{
  "encoder_arch": "vit",
  "crop_scale_min": 1,
  "encoder_inner_norm": false,
  "weight_decay": 0.5,
  "adamw_weight_decay_other_params": 0.01
}
Rows from block 11 of the encoder of a small masked image model, named by matrix and row number. Rows with one number belong to one neuron. Each number is 128 + 32 x the weight over its row's rms, rounded and kept within 0 to 255. All counts start at 0. Numbers have three digits each.
Before each neuron's rows are labels from the 100 images, of 14976, where the neuron reaches its highest value: "responds to" is what is common among them. Only what is clearly more common there than usual is listed. The data: microscope photos of single blood and bone marrow cells.
# fc1: MLP up (encoder.blocks.11.mlp.fc1.weight, 768x384), inputs 154-230
# fc2: MLP down (encoder.blocks.11.mlp.fc2.weight, 384x768, transposed), outputs 154-230

responds to: cell type: artefact
fc1.623:172165137125120200093105136175117152108127102194092112120151097127105134173149169133149155116186092182124139152091069083159169167104113047102089090139172158137122127151139106140068150201096166195117124159060110128110131135098141136
fc2.623:174133092134130165120198166142141175191138108108099159103094172124163110110123034080108059179132149122103094131118129107106114134125114139141105102139161101153152118165149164146213090077190159114087145098109106123101088106140123118

responds to: cell type: artefact
fc1.666:150126181118136098099134163125161111137114141181138143064147083119149148150138141099121073131146131118075079146130103089173115120195193114132109140135176107189136152152119154133126145159139134106211142127087119110081110112088151105
fc2.666:207113087132116175092178151106136215182115074111122173096110145109124122106103035094100089173136141126074084123109106097088111100098069116130090107148165097153164108167135160136188119100156173159056144114123083116124052117127114124

responds to: cell type: artefact
fc1.67:150165145145153147126176130149111191135113077146103161101066127093153141149135170172133080075123150099102125134141130124168185061119134067106112177107213061170098114191162166163108128143119132134099093115118082108121153135103125136
fc2.67:117077131110111151119116153116102067143151176126158076150210156176142106092134054050135181141146124138109124158132113133139111191113125153148147078150036177100162160106141089128125162092148162134167181162110167136149147103161132098

responds to: cell type: promyelocyte
fc1.612:199147140106072151179183162109200096136159139115090123151139085143150207074104153148157155133115115109133153112134144133095161092111107090125104085108160060161165158143102141135156129101095151129092121127134123171098174123227100104
fc2.612:219112107117103186077181158119129160163107102123121145119138127126134115085150035108109117164151140132093110143133077139126126128063109086141130085110145056158156107170144171121184104083159172147098148123103074110127092136139123118

responds to: cell type: artefact
fc1.445:151125122149114183112160100129148117095108104092140166112136125166123167134150121076179157086182071140154109078060103104131176103107163121105094069094149112126134143171068136087101128147155170098101100099082085094117123104131130141
fc2.445:151117133122141132095179178124125158196138077170144123110069130114134118105103099134056066194137200122072121158118102106118087174135067063128093127157159085144150056108217152185177140092144134149103136105139114144142113129123093133

responds to: smear: peripheral blood; cell type: segmented neutrophil
fc1.193:115131164126160118132129138105097072177128200101156138141142146117118067088137152169135144183055129136133117165148181081149088163145152168200155171131080114101157157132119084115176142139137110116149124117219094165139127155098150113
fc2.193:051110142137129079186070081103168121056109127122141115138130115142134146144127181114154133053142150130151162105162127180117120107123117136105158145133109170120097143073094120109055094157092095120151108114122179119170172098164110121

responds to: cell type: segmented neutrophil
fc1.382:110115083128108101140200135120169185096113087144119167144112151176131083148151190149096122135161118087138128148142113153128137121166159130165089130135180192124146117182186090170150109169160120119076116117088113117100142131144132146
fc2.382:170125148150110154125072095178105058142113183088137125116161135089135165090108062085133132129132140172106117087110115095176113133051113105112159134101076096114153157072073148112123133091043118143175135116122145142157134115127112130

responds to: cell type: segmented neutrophil; smear: peripheral blood
fc1.141:077094125094161081131132178115149111083130113104142112140121160128083098071140127091119141170089173112133143092189145133098144156110130159142141159113092110115159139128142126093160109142161130127159155101193137141160136105094141122
fc2.141:092125185155148093182054071112133076116131171120135111128110106123124146139125217161130151072124114135151143130139141144125113129116161143119130141123081175123102152086087101130072148147091076108160106139141158129134152160178125130

responds to: cell type: lymphocyte
fc1.102:138111110144131061111158116134111193150116112208087076086104126088170104112184203160167139110126169148140094162084129145102145152150114118091071132145166086105107169078153122174025131107093190124167117129143088127126103105115130131
fc2.102:181149134147135212069178156139123077123180113115138149132144152137113150100118030114118078155138131092117132162149087123144139114120146115149125133152110151133133087172132138145206147161132123160069179123071107108126105143154129149

responds to: smear: peripheral blood
fc1.544:142117137160122153116123106143111109139098051142168135166104078106133153125157108103203142132186135133150073115103103153106144117154090060082099042107156078140112103116100204117098157123126134154162130118051102091057140128131145149
fc2.544:210149074137119163076179151128140172165115139115126116096139185126132123111105068145081083172145113147088123149112106109140144136127107112130125132161154100134151109148168120181198132102168167147072152134130096140156057102131118111

responds to: smear: peripheral blood
fc1.189:152116162152142186111135096169158178109127125147156082091112099104111162160133139101089179119171151170141102153117132157142110109146127110086132118159151116111107142091161162140056128113145131152092105106067148110078121095114129133
fc2.189:188157089136117135103160143138117129188120107103118185130146138152178125092121065145134086142151102115099108131142125085134151151126094126116106100113102116159171103195135130115211112166152178103167158142110068124143089150120116104

responds to: cell type: artefact
fc1.347:197163161171143129133139123132168169131122097148145149134135105089132129183150107070129142105181101136129121171126061154154173109135092028125084076105137112131110108171071163132133122118116118136078133087071108110142106126165110126
fc2.347:160121078112116191096179171135076145172155102129077121106127148175130118089118068136111079173135143119090095127091153100115119154120137135115133122150170094136176098121193116162168126128171177138120141152112119132099107091090114118

responds to: cell type: artefact
fc1.88:134154092107114091128140139122098156178144153143145158147137119148108171155109069135135122102173146120088087122145186116110086092113152137118098104132132068078155126103082117131233140122096095157200175070121057167127091172157134105
fc2.88:127158152161141134077138147127138129107112105127135142083128124111137090107141108109102118102103056146135154155113105109121175146122117098144148151119125138196090148139187156119065120134177166117076092190157176085124152082116115135

responds to: smear: peripheral blood
fc1.738:164195117134097145132088145211079138128124170160074125121140140085095163153089148136128088082137106115134136188094117055124165100147159116092114112129173148131068103131119115120115116146104179132114123184068150116079135119127121117
fc2.738:174110102115105136095167144133136147157148074109121114128145121122145103105138028093111154177127153145129126095093126117109128127138098143149114092147142091116143131147148178158134103092147144152128187117138121097105056094126128176

responds to: cell type: erythroblast
fc1.745:141153076105110123139098116091061132134155087144112146169099092126176175203147163120147089071146110184138129159173078112107075106144121136099117097178127134147150103172095184105106118105090120179176150128088132126084134142152122110
fc2.745:208128136142119173112187173123120184156106125120148140076124120154088140044109031122101117173161106117052108128078136111132167122057105085134103115176151108137153151169181131164165140086139156119059126154104108112126064119145144135

responds to: cell type: blast
fc1.163:096134140125155160104127071141145159145101128136077126160152089173110164164139138115136110113202136114170173183111076145152118126100120066084111061111160116134132122163142143116158121150077150131133108116079118127091117121146115104
fc2.163:233133113136100141108168176130123184193089079100126109109119146115118136086137067121124095158139125128063085127109109102146152129094084116113108103093162102161171134179171164129164107069148176130068158141122084109128099118142136125

responds to: smear: peripheral blood; cell type: segmented neutrophil
fc1.456:076118094107137119140084116118120124099088186118180128122120119124108109048069116162071111124046124114076099143137187147156066151142137207206164141125103076114149178064101085162174129117139100104172133089209141179159090151120124142
fc2.456:057142176104156088167073099113130075079144154131139125141134119133135135152130200131156177081102136126160166108178149140110124113105158159098148175121081193119092138100103107103060127150078083116144111136154172141153188109123146126

responds to: smear: peripheral blood
fc1.238:162101102153143162122175150151135108141123078133121151110096082148130178162164146084135089055206167196122128173156098131143138121164085072091117075104159129156121132151157164148059148132092167152095085114089131122140125093094129150
fc2.238:182141098127112160080119126154110166128115125113170110093147176114103133075116054149099122215120123082095078107088114137153147154104095106136115163147135085120135124158155146146187133116168165108124161136111091108137074123157108124

responds to: cell type: promyelocyte
fc1.583:155140130128107165164138178091153156070076144114117069187119134106095144099138140157204153206117139122134120135129151115109178102131145142158126158133178134167132117081100135131125151115115152176078109140069128173097188122077117096
fc2.583:107066091115158141118099120124086151142181126138129127060155112131141095131130113100053108079117093138097136141144131130150074167127135085075141098125077131101123125170150094121108145150160145102161141135206104090135065116139132165

responds to: smear: peripheral blood; cell type: segmented neutrophil
fc1.342:089099097079132162115101098157118166127123173083137168100111172149117103054125141145085119133069163094140111113187126098123111164100125205166141180114094094102117143100142089122200138144143112127140124091200178114189118165109116155
fc2.342:060142170131143075185081098118140061081131146137115116136144091142125145143119204159156163075099116135149155136163162164131112133158135147128158151128084179129117158112101101110054141168089076127165105125129142132141170130130139109

responds to: smear: peripheral blood
fc1.736:138171091148129123098177076161154130099196082137110143124145094091124150141134145121141150115150104150131132107176083072092123103085143049044105094136089160135107137186135156103072153068078160182159162122044104133116100111134150122
fc2.736:180078152164139154116117161121091184169103128119129130111127159142114134148090033107111065179158133146112121138051133141137156127112091119164109066161175097154124113129155152156162094085200149096064125098120090099132114124123136129

responds to: cell type: segmented neutrophil; smear: peripheral blood
fc1.379:128090125062123104135114170106142117135177150095147065124151209107133107109099141168110124139060133152131146126150173095104129156152112202200178200147094111122139127118140152129163127081117141149140126087222172158131112125123137124
fc2.379:056133166159175102182074072140133086084091149138096157142130081131114143133153205126153152085130142122133156129139132168115128120140148143086111152106097165115106137077072094101052123193099046113158088113093132132142170133148101120

responds to: cell type: artefact
fc1.74:143058102112129098117150100111101137036141136092187129103147126113126131187140139106139107171152134077143137110184142096118129141169165118118156134079183188104132112076069084151128127087121111112144141175184100069166099169105104150
fc2.74:202127097132131138067179154134135177190113101104124128097115139113139142091133053100118079171156118132104099127092074088139114125104110082115124054114171078144137114142168164151183142100151172143103155122120081136123086115124130130

responds to: cell type: lymphocyte
fc1.320:060160188164113143145073162104161100159140104148100103182108158103132127100145202160158129151131064110135137125163113071132124124126093106124150192153094117105139138151139113100182130090132182136083089159131137160105120103162131139
fc2.320:149101107085148079129133063149122117098110149088180142107146126144117084163119137100112113104084165167166128109125179209128136104140161169114119103115166149130090153091090108142070124151096083121143169123119169118141157158121133101

responds to: cell type: artefact
fc1.6:163121115165157149160079117112095135056115097127114099131150127146143128185141083099147166104214096102122124114073152126143142081112149095099072089115173105108138142126105158147145172104090082141115102102054137116101126144135114093
fc2.6:168121098114074184052204164147142166207146116139139154102108130098084124085141085137106033165110150153101095135128070129134119167125098096130150117138129107183122100161182120125144116117172211122091151174139082126126087126121117124

responds to: cell type: artefact
fc1.540:150128147130128183103158137175104187089109084087149147165133088148140127157102149123151100105165112139167135114147110181107180127196114106123100136121177199153105080119133156130075087166127149158124139159069133104093143104109133125
fc2.540:196165112090097128091143147113127129194101102156103111116141170101130125078133044155114111161096114095075078190074123085164098147109122110141129092136130040136188104164128144137174099130131156119115113133134095125136108134139118141

responds to: cell type: artefact
fc1.644:151144116120139113127128124158125130117119086151101148121126111089137091217136116132141065119177131138120141141105087100131125148130082073051096083137228131122166153176097167069083112100125140095125079154052107106083164141073157101
fc2.644:201130118142128191088177160134120168179142096132119146114160126116127139072147077113106119167127113131094073146115098127135117118132131103141099131120145100140147102157193150168183154093152168163069162130128102124139078119171100161

responds to: smear: peripheral blood; cell type: segmented neutrophil
fc1.204:055126099104091119117100128135129120124136185131135136165128177108110090073102144194088121146055181103150151127148190121129167130096139177184148139155073119090144129113169151130156111127139133131170123143238153187122135151130143164
fc2.204:074119151126158092182064099139136071061128153115124091140137110130109153127165218137150153064125113133145154116175145139131113117129154147115157168110088171123092145069077072124069125173095099125155107121139150117130158120136119118

responds to: cell type: artefact
fc1.620:110117083116124149147152181152136111063114129135131104082148083118133102133103184165107134180142135132146067149062123085099092111149095089122142099159159157093133172101104133189064173078111147161116116136105157121129125115154106148
fc2.620:186125158149164124127143125103108165154127107124119153155121165104137158086141045092143119084152186104083179115183142159114145147101160156130107150098116085163131081150172115080161131182168091126113172107120077119117092167103123086

responds to: cell type: erythroblast
fc1.680:162115193142114127127131115162111185144107117130177131147115107139143138185136032117154140126187157137109150146092138136166154138166100113089095072103157097134145066124149149124060123165115146149140098139102116138117163150098167088
fc2.680:171166049137138177099155155118162106141150113126060108095107154123143167114128161121112075156143128122127085123130111086132120157083116117160125130134123123151160156153165128152211152107151178139097151095114069112120069089155095142

responds to: smear: peripheral blood; cell type: segmented neutrophil
fc1.660:101126156102137128121120142122115139165157159099107118127126195118148084079087123119163107144063140111123177137184131092098127151109124185182138183138085150122111146099140121122161106099120116084167127133204173152165134136153117144
fc2.660:089107154120137076183094077096169101059106139124145108152133091122115177151124201163092170083121141125153124111124176198146132086128140127079121123135119133115122127125076107123084143156105080153115111122131108136107165138135132119

responds to: smear: peripheral blood
fc1.462:177118165143151192121168135155152106114139103115137163118130158095146121137158125157163133184141133139097101166130112161126108151093137053085131103151105177171093127087174069180078123153154126111176141151091076059145097114129094120
fc2.462:196122111143125156100136171127118175177120106105143150109118155121122110096103045078107106190126119114109085143089096109143127110110106109103092109125175075130161106151145180149190123078150194120082150115124081129115099121135131132

responds to: smear: peripheral blood; cell type: segmented neutrophil
fc1.621:045106123109135110155139145121096124103102177120107091152102136109134084080093148138106093170046109143092147166155163136128088140131156163163159194144081133086142125082160092136163136102140103106172143109178144157127098156092117145
fc2.621:071131143113137079164064087119145065067137154120142113142130131153120140155139203156155192070145142132173154103152158143144142142124146167127124165124085180111103168098093104122063131179092092112171095161150160136136173139131107128

responds to: cell type: artefact
fc1.390:143141165160119143129117150122107169099105054130136152088127106074144126202167116139149175140179100096118139167143130125155158104157151040129061066117160180139084110187092134149124102166106170189111076173081129144094116150130101105
fc2.390:201140115132136156073164160134128163188117102110121140105125117113136116080130047106124100166142139126088085130081085112131150138114119108106125108138169072136160096146167173134173117081170178131082130125129088126125098136138112125

responds to: cell type: lymphocyte
fc1.592:124152105183150157110122166127086130091155100142135126160140093124135129165166098113147135081162134102075093131118066133138198121133167089063077116174135097088102185151168162151136128130127165126109128114087093097116090114134109116
fc2.592:197147115110085159084183153142151180187120099122127135082119150107147134121088095104115078176147096138142112137115136106093109124117094133147145082118161115161152057150156133118157125096164141161100139153120103127110117140126137127

responds to: smear: peripheral blood
fc1.406:129122159119140158100139132160148146134168079158111146128149152139128107158184097113148132188217098126144097214176170067153095068064139091103154127123211169142094099127098146104055158133115139124092017149074093073151132106160113120
fc2.406:193122108141150177081163154132126153184107117097114126108106144114132124114123044093099088186123125120093102164093094091121122105110119108131106099127129069158167119179173141156189114095161182156100159127123081125128076106136106142

responds to: cell type: erythroblast
fc1.225:164158119147138135086181086173113145127111081095100115177099125126177141173139139175145164108152147138076136170122069130105168142112100119087146131124201149048074109138067182106125159197103134153189091132021069142080166112177109124
fc2.225:170132110131155167133142180090132161169119110125142127095151116131095112104152068111117085173124099149102081098098134116105143118124124104119116090142147078159128121150185139192136109050177140095033148142158108125136075144148158150

responds to: smear: peripheral blood; cell type: segmented neutrophil
fc1.442:092138102096105163146099187120108123164127175113109133130111158146147082083121204181140088123118135112181139142095189136114078153104157149157167122119129114102164148111143089160199138159126148111125099109156130132136147138128156152
fc2.442:091099172129156042131108060115161116080159114162166088128142114114097147147119120092123170126101131140120167098173110137143159085119133134106096159146089159094094148148082149104057114124109068127162143088161157130133124131137110149

responds to: smear: peripheral blood; cell type: segmented neutrophil
fc1.37:115056113085146121186116147101132164140129209107152130146098126126101120090110118189102128142057153146133123084128207153105152112133101119174145191155102050132137108118164120078161129104162110138132115133142150153197101150109130138
fc2.37:055148165134136087140093110144141063113131132162138131137140121133137134172155208117152148051124131145161175138170106137138100112143167173105114126093098198110110155085070114144064125186105098118169118119146155123109184117161135114

responds to: cell type: artefact
fc1.676:189138062182110141118094101123107103118142132143102168092150117075129167161086163080142137120190077123138130142165083112138204108139109048092068064122122163123142120119091094159048153173076101144127162097004090074100116142120137151
fc2.676:167142130140127145089193152128126173180116103107136119104093148134145116084125037166081089161122140136088102100046107107152140147098131136123122132155151081132139104173149195188230119051173200138093139127134140146129102098123119146

responds to: cell type: erythroblast
fc1.47:130151113109119128127144152138131080092198123108147102096137147082132154132106120189138142104161148120113182120056110122149104130094203065134121076075129130113190090112119183137119126101123115115105142166093130121144149112126150159
fc2.47:200149099135106162100163152141126178173119087139155113100102144125141109093139052123111099165161148142104088160110097088130119116111106096131133067111162087163158097175160139136203128097185140136099142128096073141140098139114120114

responds to: cell type: artefact
fc1.726:119148153124124156142166108123095176080129074104111173084135108102113153179170053095149104156180126091134151101113106102147171140134179071112078082154206154124180122124117156144088079132110118118110115157056158133138111112139111131
fc2.726:185107096144135142067151164163141124201147108139134104118127174157142133099129126141120101125130130160100100195112104151114126120141087137137127132100104063151120107129184118159187155107187190127125126126150076117083127147102144134

responds to: smear: peripheral blood
fc1.58:143104151212114147118128097132078152121103127127099135109110077118140142097160088097150159060139124112116134132129112149145157142096149047092117127114176109117102090129147155144022155098036161121181108128060082160096107102154122085
fc2.58:184151091116114141079180204148164160166145102140119125146127164110141096141118092124112067202167127124124088142120131094135149101106091152163076096151150132149135142158133135139200112099216173147066151140151113091141100107114127136

responds to: cell type: erythroblast
fc1.70:128173076134130119109100093162121106058078117128140161100095199135114088110135095087111113188114159106171137133147143102113127143172153130169171122115169199165159097069166134172116138088171069132134117164167106121126040155079086138
fc2.70:227120108129129139090162169136122177182102100121144135106110148127140139079139049114103097187128117136108068137116073109130135126119116071121149090116152075145159112162167162157192105079168176136058147125116080116124060109133128109