{
  "dataset": "microscope photos of single blood and bone marrow cells",
  "train_examples": 194171,
  "crop_scale_min": 1,
  "horizontal_flip": true,
  "encoder_activation": "gelu",
  "encoder_width": 384,
  "residual_init": "none",
  "beta2": 0.99,
  "shampoo_beta": 0.99,
  "weight_decay": 0.5
}
Rows from block 0 of the decoder of a small masked image model, named by matrix and row number. Rows with one number belong to one neuron. Each number is 128 + 24 x the weight over its row's rms, rounded and kept within 0 to 255. All counts start at 0. Numbers have three digits each. After the name is the row's rms in percent of the matrix's.
After each neuron's rows are labels from the 100 images, of 14976, where the neuron reaches its highest value: "strongest on" is what is common among them. Only what is clearly more common there than usual is listed. The data: microscope photos of single blood and bone marrow cells. In brackets: how many of the 100.
# fc1: MLP up (decoder.0.mlp.fc1.weight, 512x256), inputs 128-255
# fc2: MLP down (decoder.0.mlp.fc2.weight, 256x512, transposed), outputs 128-255

fc1.357 078:111136138114146118107108128141124177116096135173093143127105130109078112126144091093134131118122140125090105105166137149121112134126125171142143148119134153113144172151135086135107106092134129087130117138108132118100090065083102108145126162109121132114146107126151109109113132122127133092129105154143125121121110100131113061119158145121133106105109149155115102131173102117085121122081
fc2.357 079:177089140156141116161159106116093084119096110054115118124147081104103130121120104138135090128126098108123131086118092110125139102130172151093154130121110119117093164133086136125144120113141103160143108116162132150173140174156148129143145141145113118152157102127111122153148108155136115165107149136118122123114153167152114166134126161122117144125140107101122115119050120130176119131173
strongest on: smear: peripheral blood (58)

fc1.260 111:141142176131126096157125147149160090109123168155159095150108145152115116084157191103125128136131105112153125128079115102116163115135143148131150133113128131175136173146130145144139107085102117104073151147142132136128155120095138152097153121141106136105152134102136177140117119098161062037121127124125089101161137137133105137135120112148114133124160148102093086157127108144113124110132
fc2.260 107:117173152173102135105104098100124149141161135108105160087171124119130125161098095131152123143116130130110089112159147137123090146138128110138087129155136095100134069107120138120140145157174130058111106131140102101121095136122113126114135125129134138148057151159116079089163120177119189184114106107133150158115172137151170134121135173102143114125092108122126158102105135123121126124110
strongest on: cell type: segmented neutrophil (62)

fc1.60 095:132116130087112118160143149125125119174135113131137110146144140128178123152141131079108162138107122115121137107101141112121158129115129143145149147152130126121064132131169105147105120159170163156098109141079140164117145165114121153107087125127129104157091161133118093135174135142070127091117135153073121123128116115145146146093177132108115128130136143131142069128124159117083098134098
fc2.60 090:143113113157146120111142125122149160092128161108143173133133114125107166107127120150148111107133137153180159160161137150121126130149117117118146102142133109173178128132097149103125150090098118133143136124134114118133127081148118122171189154162129141101161129139162145100051102111171134127119117111174170137171113163117099130153091110153132154135146101110102177116098090152151134114150
strongest on: cell type: artefact (26)

fc1.144 092:116129102087081104114091117127132105159105138145159108132124132116122123127172099119140164131147138116147101095162122124146095162057132090135105150133169148090071110088160129134118167151085136130142098171102139099108110122113110121181109122116164153109135134156142136125116123111119126148134101145120166139151114146136159151124131142124125107102131086137166129120051127120138091162122
fc2.144 090:119147141160177139177177179161117124138098114119091094121095117178134141149132151129091067100136140115087155168141138136146148118140104117130129125147085130120156131153108135102136088153155134136110098065132138171145157139179172124089160135158167087170108113141118090151089132127131105137116123101155094104115112098088110102104121111135112113122138141132123086090168086143104153130142
strongest on: cell type: promyelocyte (32)

fc1.98 106:113158109160103161130136132116091110130150168134114152097164168109158155092139152136109104126142104080137130139101101115111100114151119112104114138144182149172104088120105167129159103083131124071123125142123099132123148115158141138048155145134138130131099105059115136130170192155077147109133159111080125116109075147091104128133116144109140112133107112116121100144121112171121152090121
fc2.98 104:078127154131161098124146081131175120168137122113135137152136109159152099152143130135160141130164142123134127098136148153126126148156123136115168159139089135063155156124144103104133085135138152137110110116169156096123124147138138100147095129121134129108092138180099118174085095121114135099118109127127122107099153092143123114102112083148080146145127133137081121148136136079131136163126
strongest on: cell type: lymphocyte (40)

fc1.372 117:125115123135136099157128077174140137105116124136152173101138104108083121141082137133176144114127130164119178144141143143159136134143063113131204098150103157137077072113121128075118144137145136129104149136119088186102157148102103132084142123073185109151147114166119156138153142146151118112105086174145079116167099179143120135099104140120142116102135121088137130123117116105117129119145
fc2.372 124:124143125119101095103130165133142117144163111127094098153189149126174132166167152130098169123113136117110140119133173108124144122132121099128135124127139137152145170128143120135123101119166127111135101093165153109094104106162102121124127135172132120133101164109108095101121076106123095111132103131077159154088109097104132129150155111198161125172117161155119132136142134149135143112133
strongest on: cell type: promyelocyte (57)

fc1.386 097:162160132164101163161110113128093115169098108150135124098142144142120129093126164127118155121130138167123126124133151110121152184109139150117136177155130147121123129139126112116117145074113135141109072138108108112133104108140120137115119128069150151187109148135086149100133157151151114154162154111171133139115094130108099147131144150109055072120132133103136133116128110064136098108117
fc2.386 092:137124108138164104153172132164168134125180143135110118134112118127156120155132096121163127152093128113106134136144127129152136121105134136133138134121151094149108117128139144125149091179147134085109167106128156124103145114097174124136160144143122114073099112096152180162134106129074148110062132150072146127131167161130145107131155117147176150140138130137103125115125132161155174121081
strongest on: cell type: erythroblast (32)

fc1.367 097:125112128106150124138127160124149130143150136115135109142153134138102123159115107104101137149134134122169141102162149156121186106124147171096094122130105126128085094186122151115145176140143096145066142143131135130131088153111131165102119131116094140154124112148098159106127156110140124127112153155133141142099120093186129163117096129125126123087161136154096133124130113122134099146115
fc2.367 093:128124104119113098130147110136113140124117113127131164130119126147124180137117155099151143128111128149102166125109138113141076133173151102166166140132131135153144146067090066116118096110142172103161069106139121154108141091152095109110121133171138103126133122114141112152122055200126137131129145109107122121153119139067131110159105127119133158158101114100168143144105115116129177133103
strongest on: cell type: artefact (29)

fc1.141 116:135123157141157148132123171135139126141154116156131138180136149134136136116143098097122128164119115137112142143122154121114135100108101145100133145054137101140121155146152114135131113131118097155121119142120111106124121157140101112124122136131089135128084171145140142124130163119118138055120105131146185133110135109099143130083134139079129132131155144115118097094103152174079129104135
fc2.141 119:132109115140101148090108109110110129120109129121103133105096112111107122142121149131118137129148138120107129116153096115107103125159135131131147085135110110124089124127125113124146118160147155104167092103115137104124113121135130145156116104143169075127102121122128101108133090130169126119156131096091096126182139168148154113165126128129144129141097130147115096113161101106156109136100
strongest on: cell type: erythroblast (64)

fc1.422 086:114142124102117100155180127146103118135108127103113173122149097128085150128132139147150115150120125120128144140120157151160101159159118165137123157153146150102166117154093076109158142085119165135096112155100098139128113127154150124086146168127126147148145121092137136131085162117101099145122157141092109087105112138137141084178127122089114110096084120109096089164161145128135134142130
fc2.422 081:135130092106104149103135149125116106110103152131139122141119139115150125123131126123139162152117131155099143143127143086095157093107144118138118125114077102124109143145107135151122098179132090113180163099135146115089146122110123148154135114154142121099132136108078125113163130152136139113131100095112172146146136098097128149122122163166109137146149170156150175098063127119158170090098
strongest on: cell type: lymphocyte (34)

fc1.257 105:125138098112165101095137135109103143120166141140059128097117127137105135093159115142125134138148097146131160149120103087146101114156121139138132133137143162121137123123112185170124130153117168117128111137125096142096108126105177124125162127125105095134110098139120161121137149093124144123102144100121129155105127105096085130123118100126161159171140111081142117120134125133142093112106
fc2.257 092:133115144123079125158131099136163121131107134114180100186137133129155096129146143079146131097102158130091083103136142152099145149117117107099119133122126117119108132105132074080141117103144101142138157135115144097142147111138058128103094137137173123112150131131125108142123094162146107115133094152117141131152123154172160114138117149136101115083131149132110115133155126138125146125146
strongest on: cell type: promyelocyte (54)

fc1.138 095:128133141110092129132168096130122123141130142094129118152069143118138137111102114117192102122107122146144161121127102167125153143128110132109155098165169105111131105109108130101138126136114156124144119120088140123114122120154088168113169152119116108132147107155188137079121158109157133117125090116132155147103124122100115124102103134133154136137160154175152123084117112112100117101143
fc2.138 080:113101088132146119143098133123122137120131126129121108123166126150113130132120145127090150120156130107124077156132158089132101108116151121129146164084100139123112115148134114147115120119123089119116118114156116124129164135131159109126058135150150153114122152074047125148173084160106085130152133123126122118131154145125120145143174122125117101129106109080125138156114137151160150150122
strongest on: cell type: promyelocyte (43)

fc1.358 078:084145119129152115074122165136133133142143131088138111124113139125164140125088139132164118129140092162085144076127100112163121148098175108113125095112153125139079116113147098110130128141133144134129136107118111146144170094111136078121130167124107135190088169180111166124167159181124159143119136124111132160085145115120147138061095150135121160139125101131157129161126091134128171108108
fc2.358 071:173113154146116133142164128121100131142147155127100144133099130138083088152111113167097148133130159096127113167111141171097132107150158122151132205118080131100205153150109177166111108136133140126098129155149137098108130128160123189161148114135182127107117101098147114123062081059124137122116120134106093089165124152155132125146149104150128100122095125155085158110157117134125115162153
strongest on: cell type: artefact (36)

fc1.295 085:090174098154140148098106126160144167159123175152111147109092131094109133138116108158149120138116150168112137140128147096160130176094148166115143111119094154106105120082140199113135142165115156118130150120105117115098139132143134122127151098109156124137147166116126137158138106143111149122147110096169153127188123150172103133144154117171124136142128160164172137131124153143144134156117
fc2.295 080:172118160137117140172160108094139095109143127155149152146185144119170124142135155108131139171150100118165141147126117195116126140134182117157138128147161135152158121149117130164142137127151139150131134133174153160141104158123138133167098126153116170164148081123117125110152161161119117132125092140101094117084076120109138099114085096103115122088137111118106105116145085110135130131151
strongest on: cell type: promyelocyte (35)

fc1.230 107:116093085090074089090088160099086116122096158135122085119111171105086142104130112113161104087087069135135150079139125204152113137116129139154111091117124136107139113143160122099114136153120142136098154157141115134110115152152111110151131122128164145112128113114138141123141092097133165082119086119123129112116117120137118161113114146112104125108130134177112125129106143125100131122178
fc2.230 114:063086054114092165124138123121173148084133110101099114153100115109155127209109139140137137113177166129108133150142115131118133147161144139134146168119126098152130112120118143145133125113117150102139143136090105126153180143159161154142165124109141149148133149110127133117115144103101101112166127118141078120113125126104124121105112104081167118150126134103136111128130051072114130125131
strongest on: cell type: erythroblast (36)

fc1.223 080:105144137131148141142133077140114131115146099151133148129143125159157115161129183133100132128129144095120095110104080127128117096138088080146136120126134100114100079117166119128095152124144133141093181088113164161117169107101147085101108119121088118132125153106083161122141144115176121115125154117078130149115129111138110121168114140170156145139114110100114140120164095105141142143117
fc2.223 074:168110113148153105097109112115102130101126146106128101138071126100102126102135091135115124127127127137116130156103148142121159131141134136130138111128115163124107120119085145142169055182084124162158079160141117145119085100159120132117124091098121128128133115111154105084115127111086131092123142160075107112137154108137120135153159148082093127093120124156079080163073160131116110106158
strongest on: cell type: segmented neutrophil (42); smear: peripheral blood (36)

fc1.118 094:161130105186090118091116163199109120136121102188120112139100125143145130137128145082125153104133151149108175135133132094115097110163130134110132142124125128155126106130138123151129127115108141146090101136152058156120144142129164167138098126178121145153114121080106128165117146165120141100171103180122116137085116143152130092097127096124171108124111125142142185099137151124098120139135
fc2.118 081:096128124107149140149099073094126099111143169108115135131123143082101120141126113180119111147156112123131072119136112137135146133114128133163134092115097122138108124128116123083163121150138154103150134113102153113113110120160086115138130119100122097119119134157180109081135119093126128131095080122134120105163131093118124156183146134142123130143158138129111077150130100128138138108137
strongest on: cell type: promyelocyte (26)

fc1.425 100:098124119155160132134120121087099106108144115118151165113104140151165111098133133117176116103114102147108159138130188140121149179152102101129151107123068144152097117123104111145104138113125122122145159116136132115153142120145095132067118122094120158147143148143095137132128117176147130126123137133132125113109156195126113118140114091097122129144138112135109129178109133123134116109126
fc2.425 109:138134151133142102126133079172112114107132120147117114129160125126095145165123155142100112138119128086132128166158094106131155089108098167110116136101179126109161137165118156108137096104109134168082119140144131135101145127099120121124144115144136106141081089168154137154159115093106134104153139182156127126122089127118148168138166128161146184097144169127137117133137085167124120138162
strongest on: cell type: segmented neutrophil (55)

fc1.370 091:073173114102147121096108169051158147155153188145111105144141086110072129076132117158151118156114172155138108143129124080146112118127118160127160122151136160166118140132150117133111106151139110156131164094125117089147114129097162142104145130151119129124127107132129127078145164137133111096101128124119174100127092160089128079140200149129135129106119123122085115102121154118114113130073
fc2.370 080:148054105175101142133127108168141100126045097116099103141110158160120141166155137103127141088181086095113149135146134174126142136108174123128125141128087124117132092121128129121157110122126146090142100140101123144129157122186106150176125114103124141131120147158104116172129102144124145113161133137131109139129168142160131189105084117117116114153113128119161138133135110128145139125139
strongest on: smear: peripheral blood (97)

fc1.354 094:130131091149156152159051154123121112095112140139161113111133128096121121164142144140139137153088149136118133120114120132153149148144111153138114165124131145174118104138152110105137144141132133134087161137095128114088112154113113158104103127164081175120155099068148144134140121129128135095145154083136152136125114118140149138121155045148147156145120152106098081114149145134098115140124
fc2.354 082:106099172137103121098188077127135153155158140134085150130138149152116125111135116103129169126135115095136113145119146112109133101145122080119168085129123094110139134127119138110123125125139137117153094113131131109156146085153146099150146152167132110188105137176122142094128154142172125184106138172117128149149156132125139105114105192097123130107101124132151188153118095119152142125147
strongest on: smear: peripheral blood (96); cell type: segmented neutrophil (44)

fc1.13 104:122157144125165127160136104139162117090101131135100120114146162104159085131129130155123132062128145130125130101133141172108122169134184098109117179137172112172131102117114147151130130143125114151139122130157088123101128117115095131106128107123129096149167088114111165162170088139146117172126076112138132096139135103109119133083112139123087169111166146104113123087126132161111072116106
fc2.13 103:128125141128069125132128144142120168157187134129170116117128115125097187131141170109144137148140118115134096124132092090133076140115100150135106106115073110086153096128157086134124097091116148103138105129122163113131096108194150096120139147144098152131116102172146125115075135143124137103116130149115094130108116122177177127163125124122155076156105126130146120138143100116142189157163
strongest on: cell type: promyelocyte (32)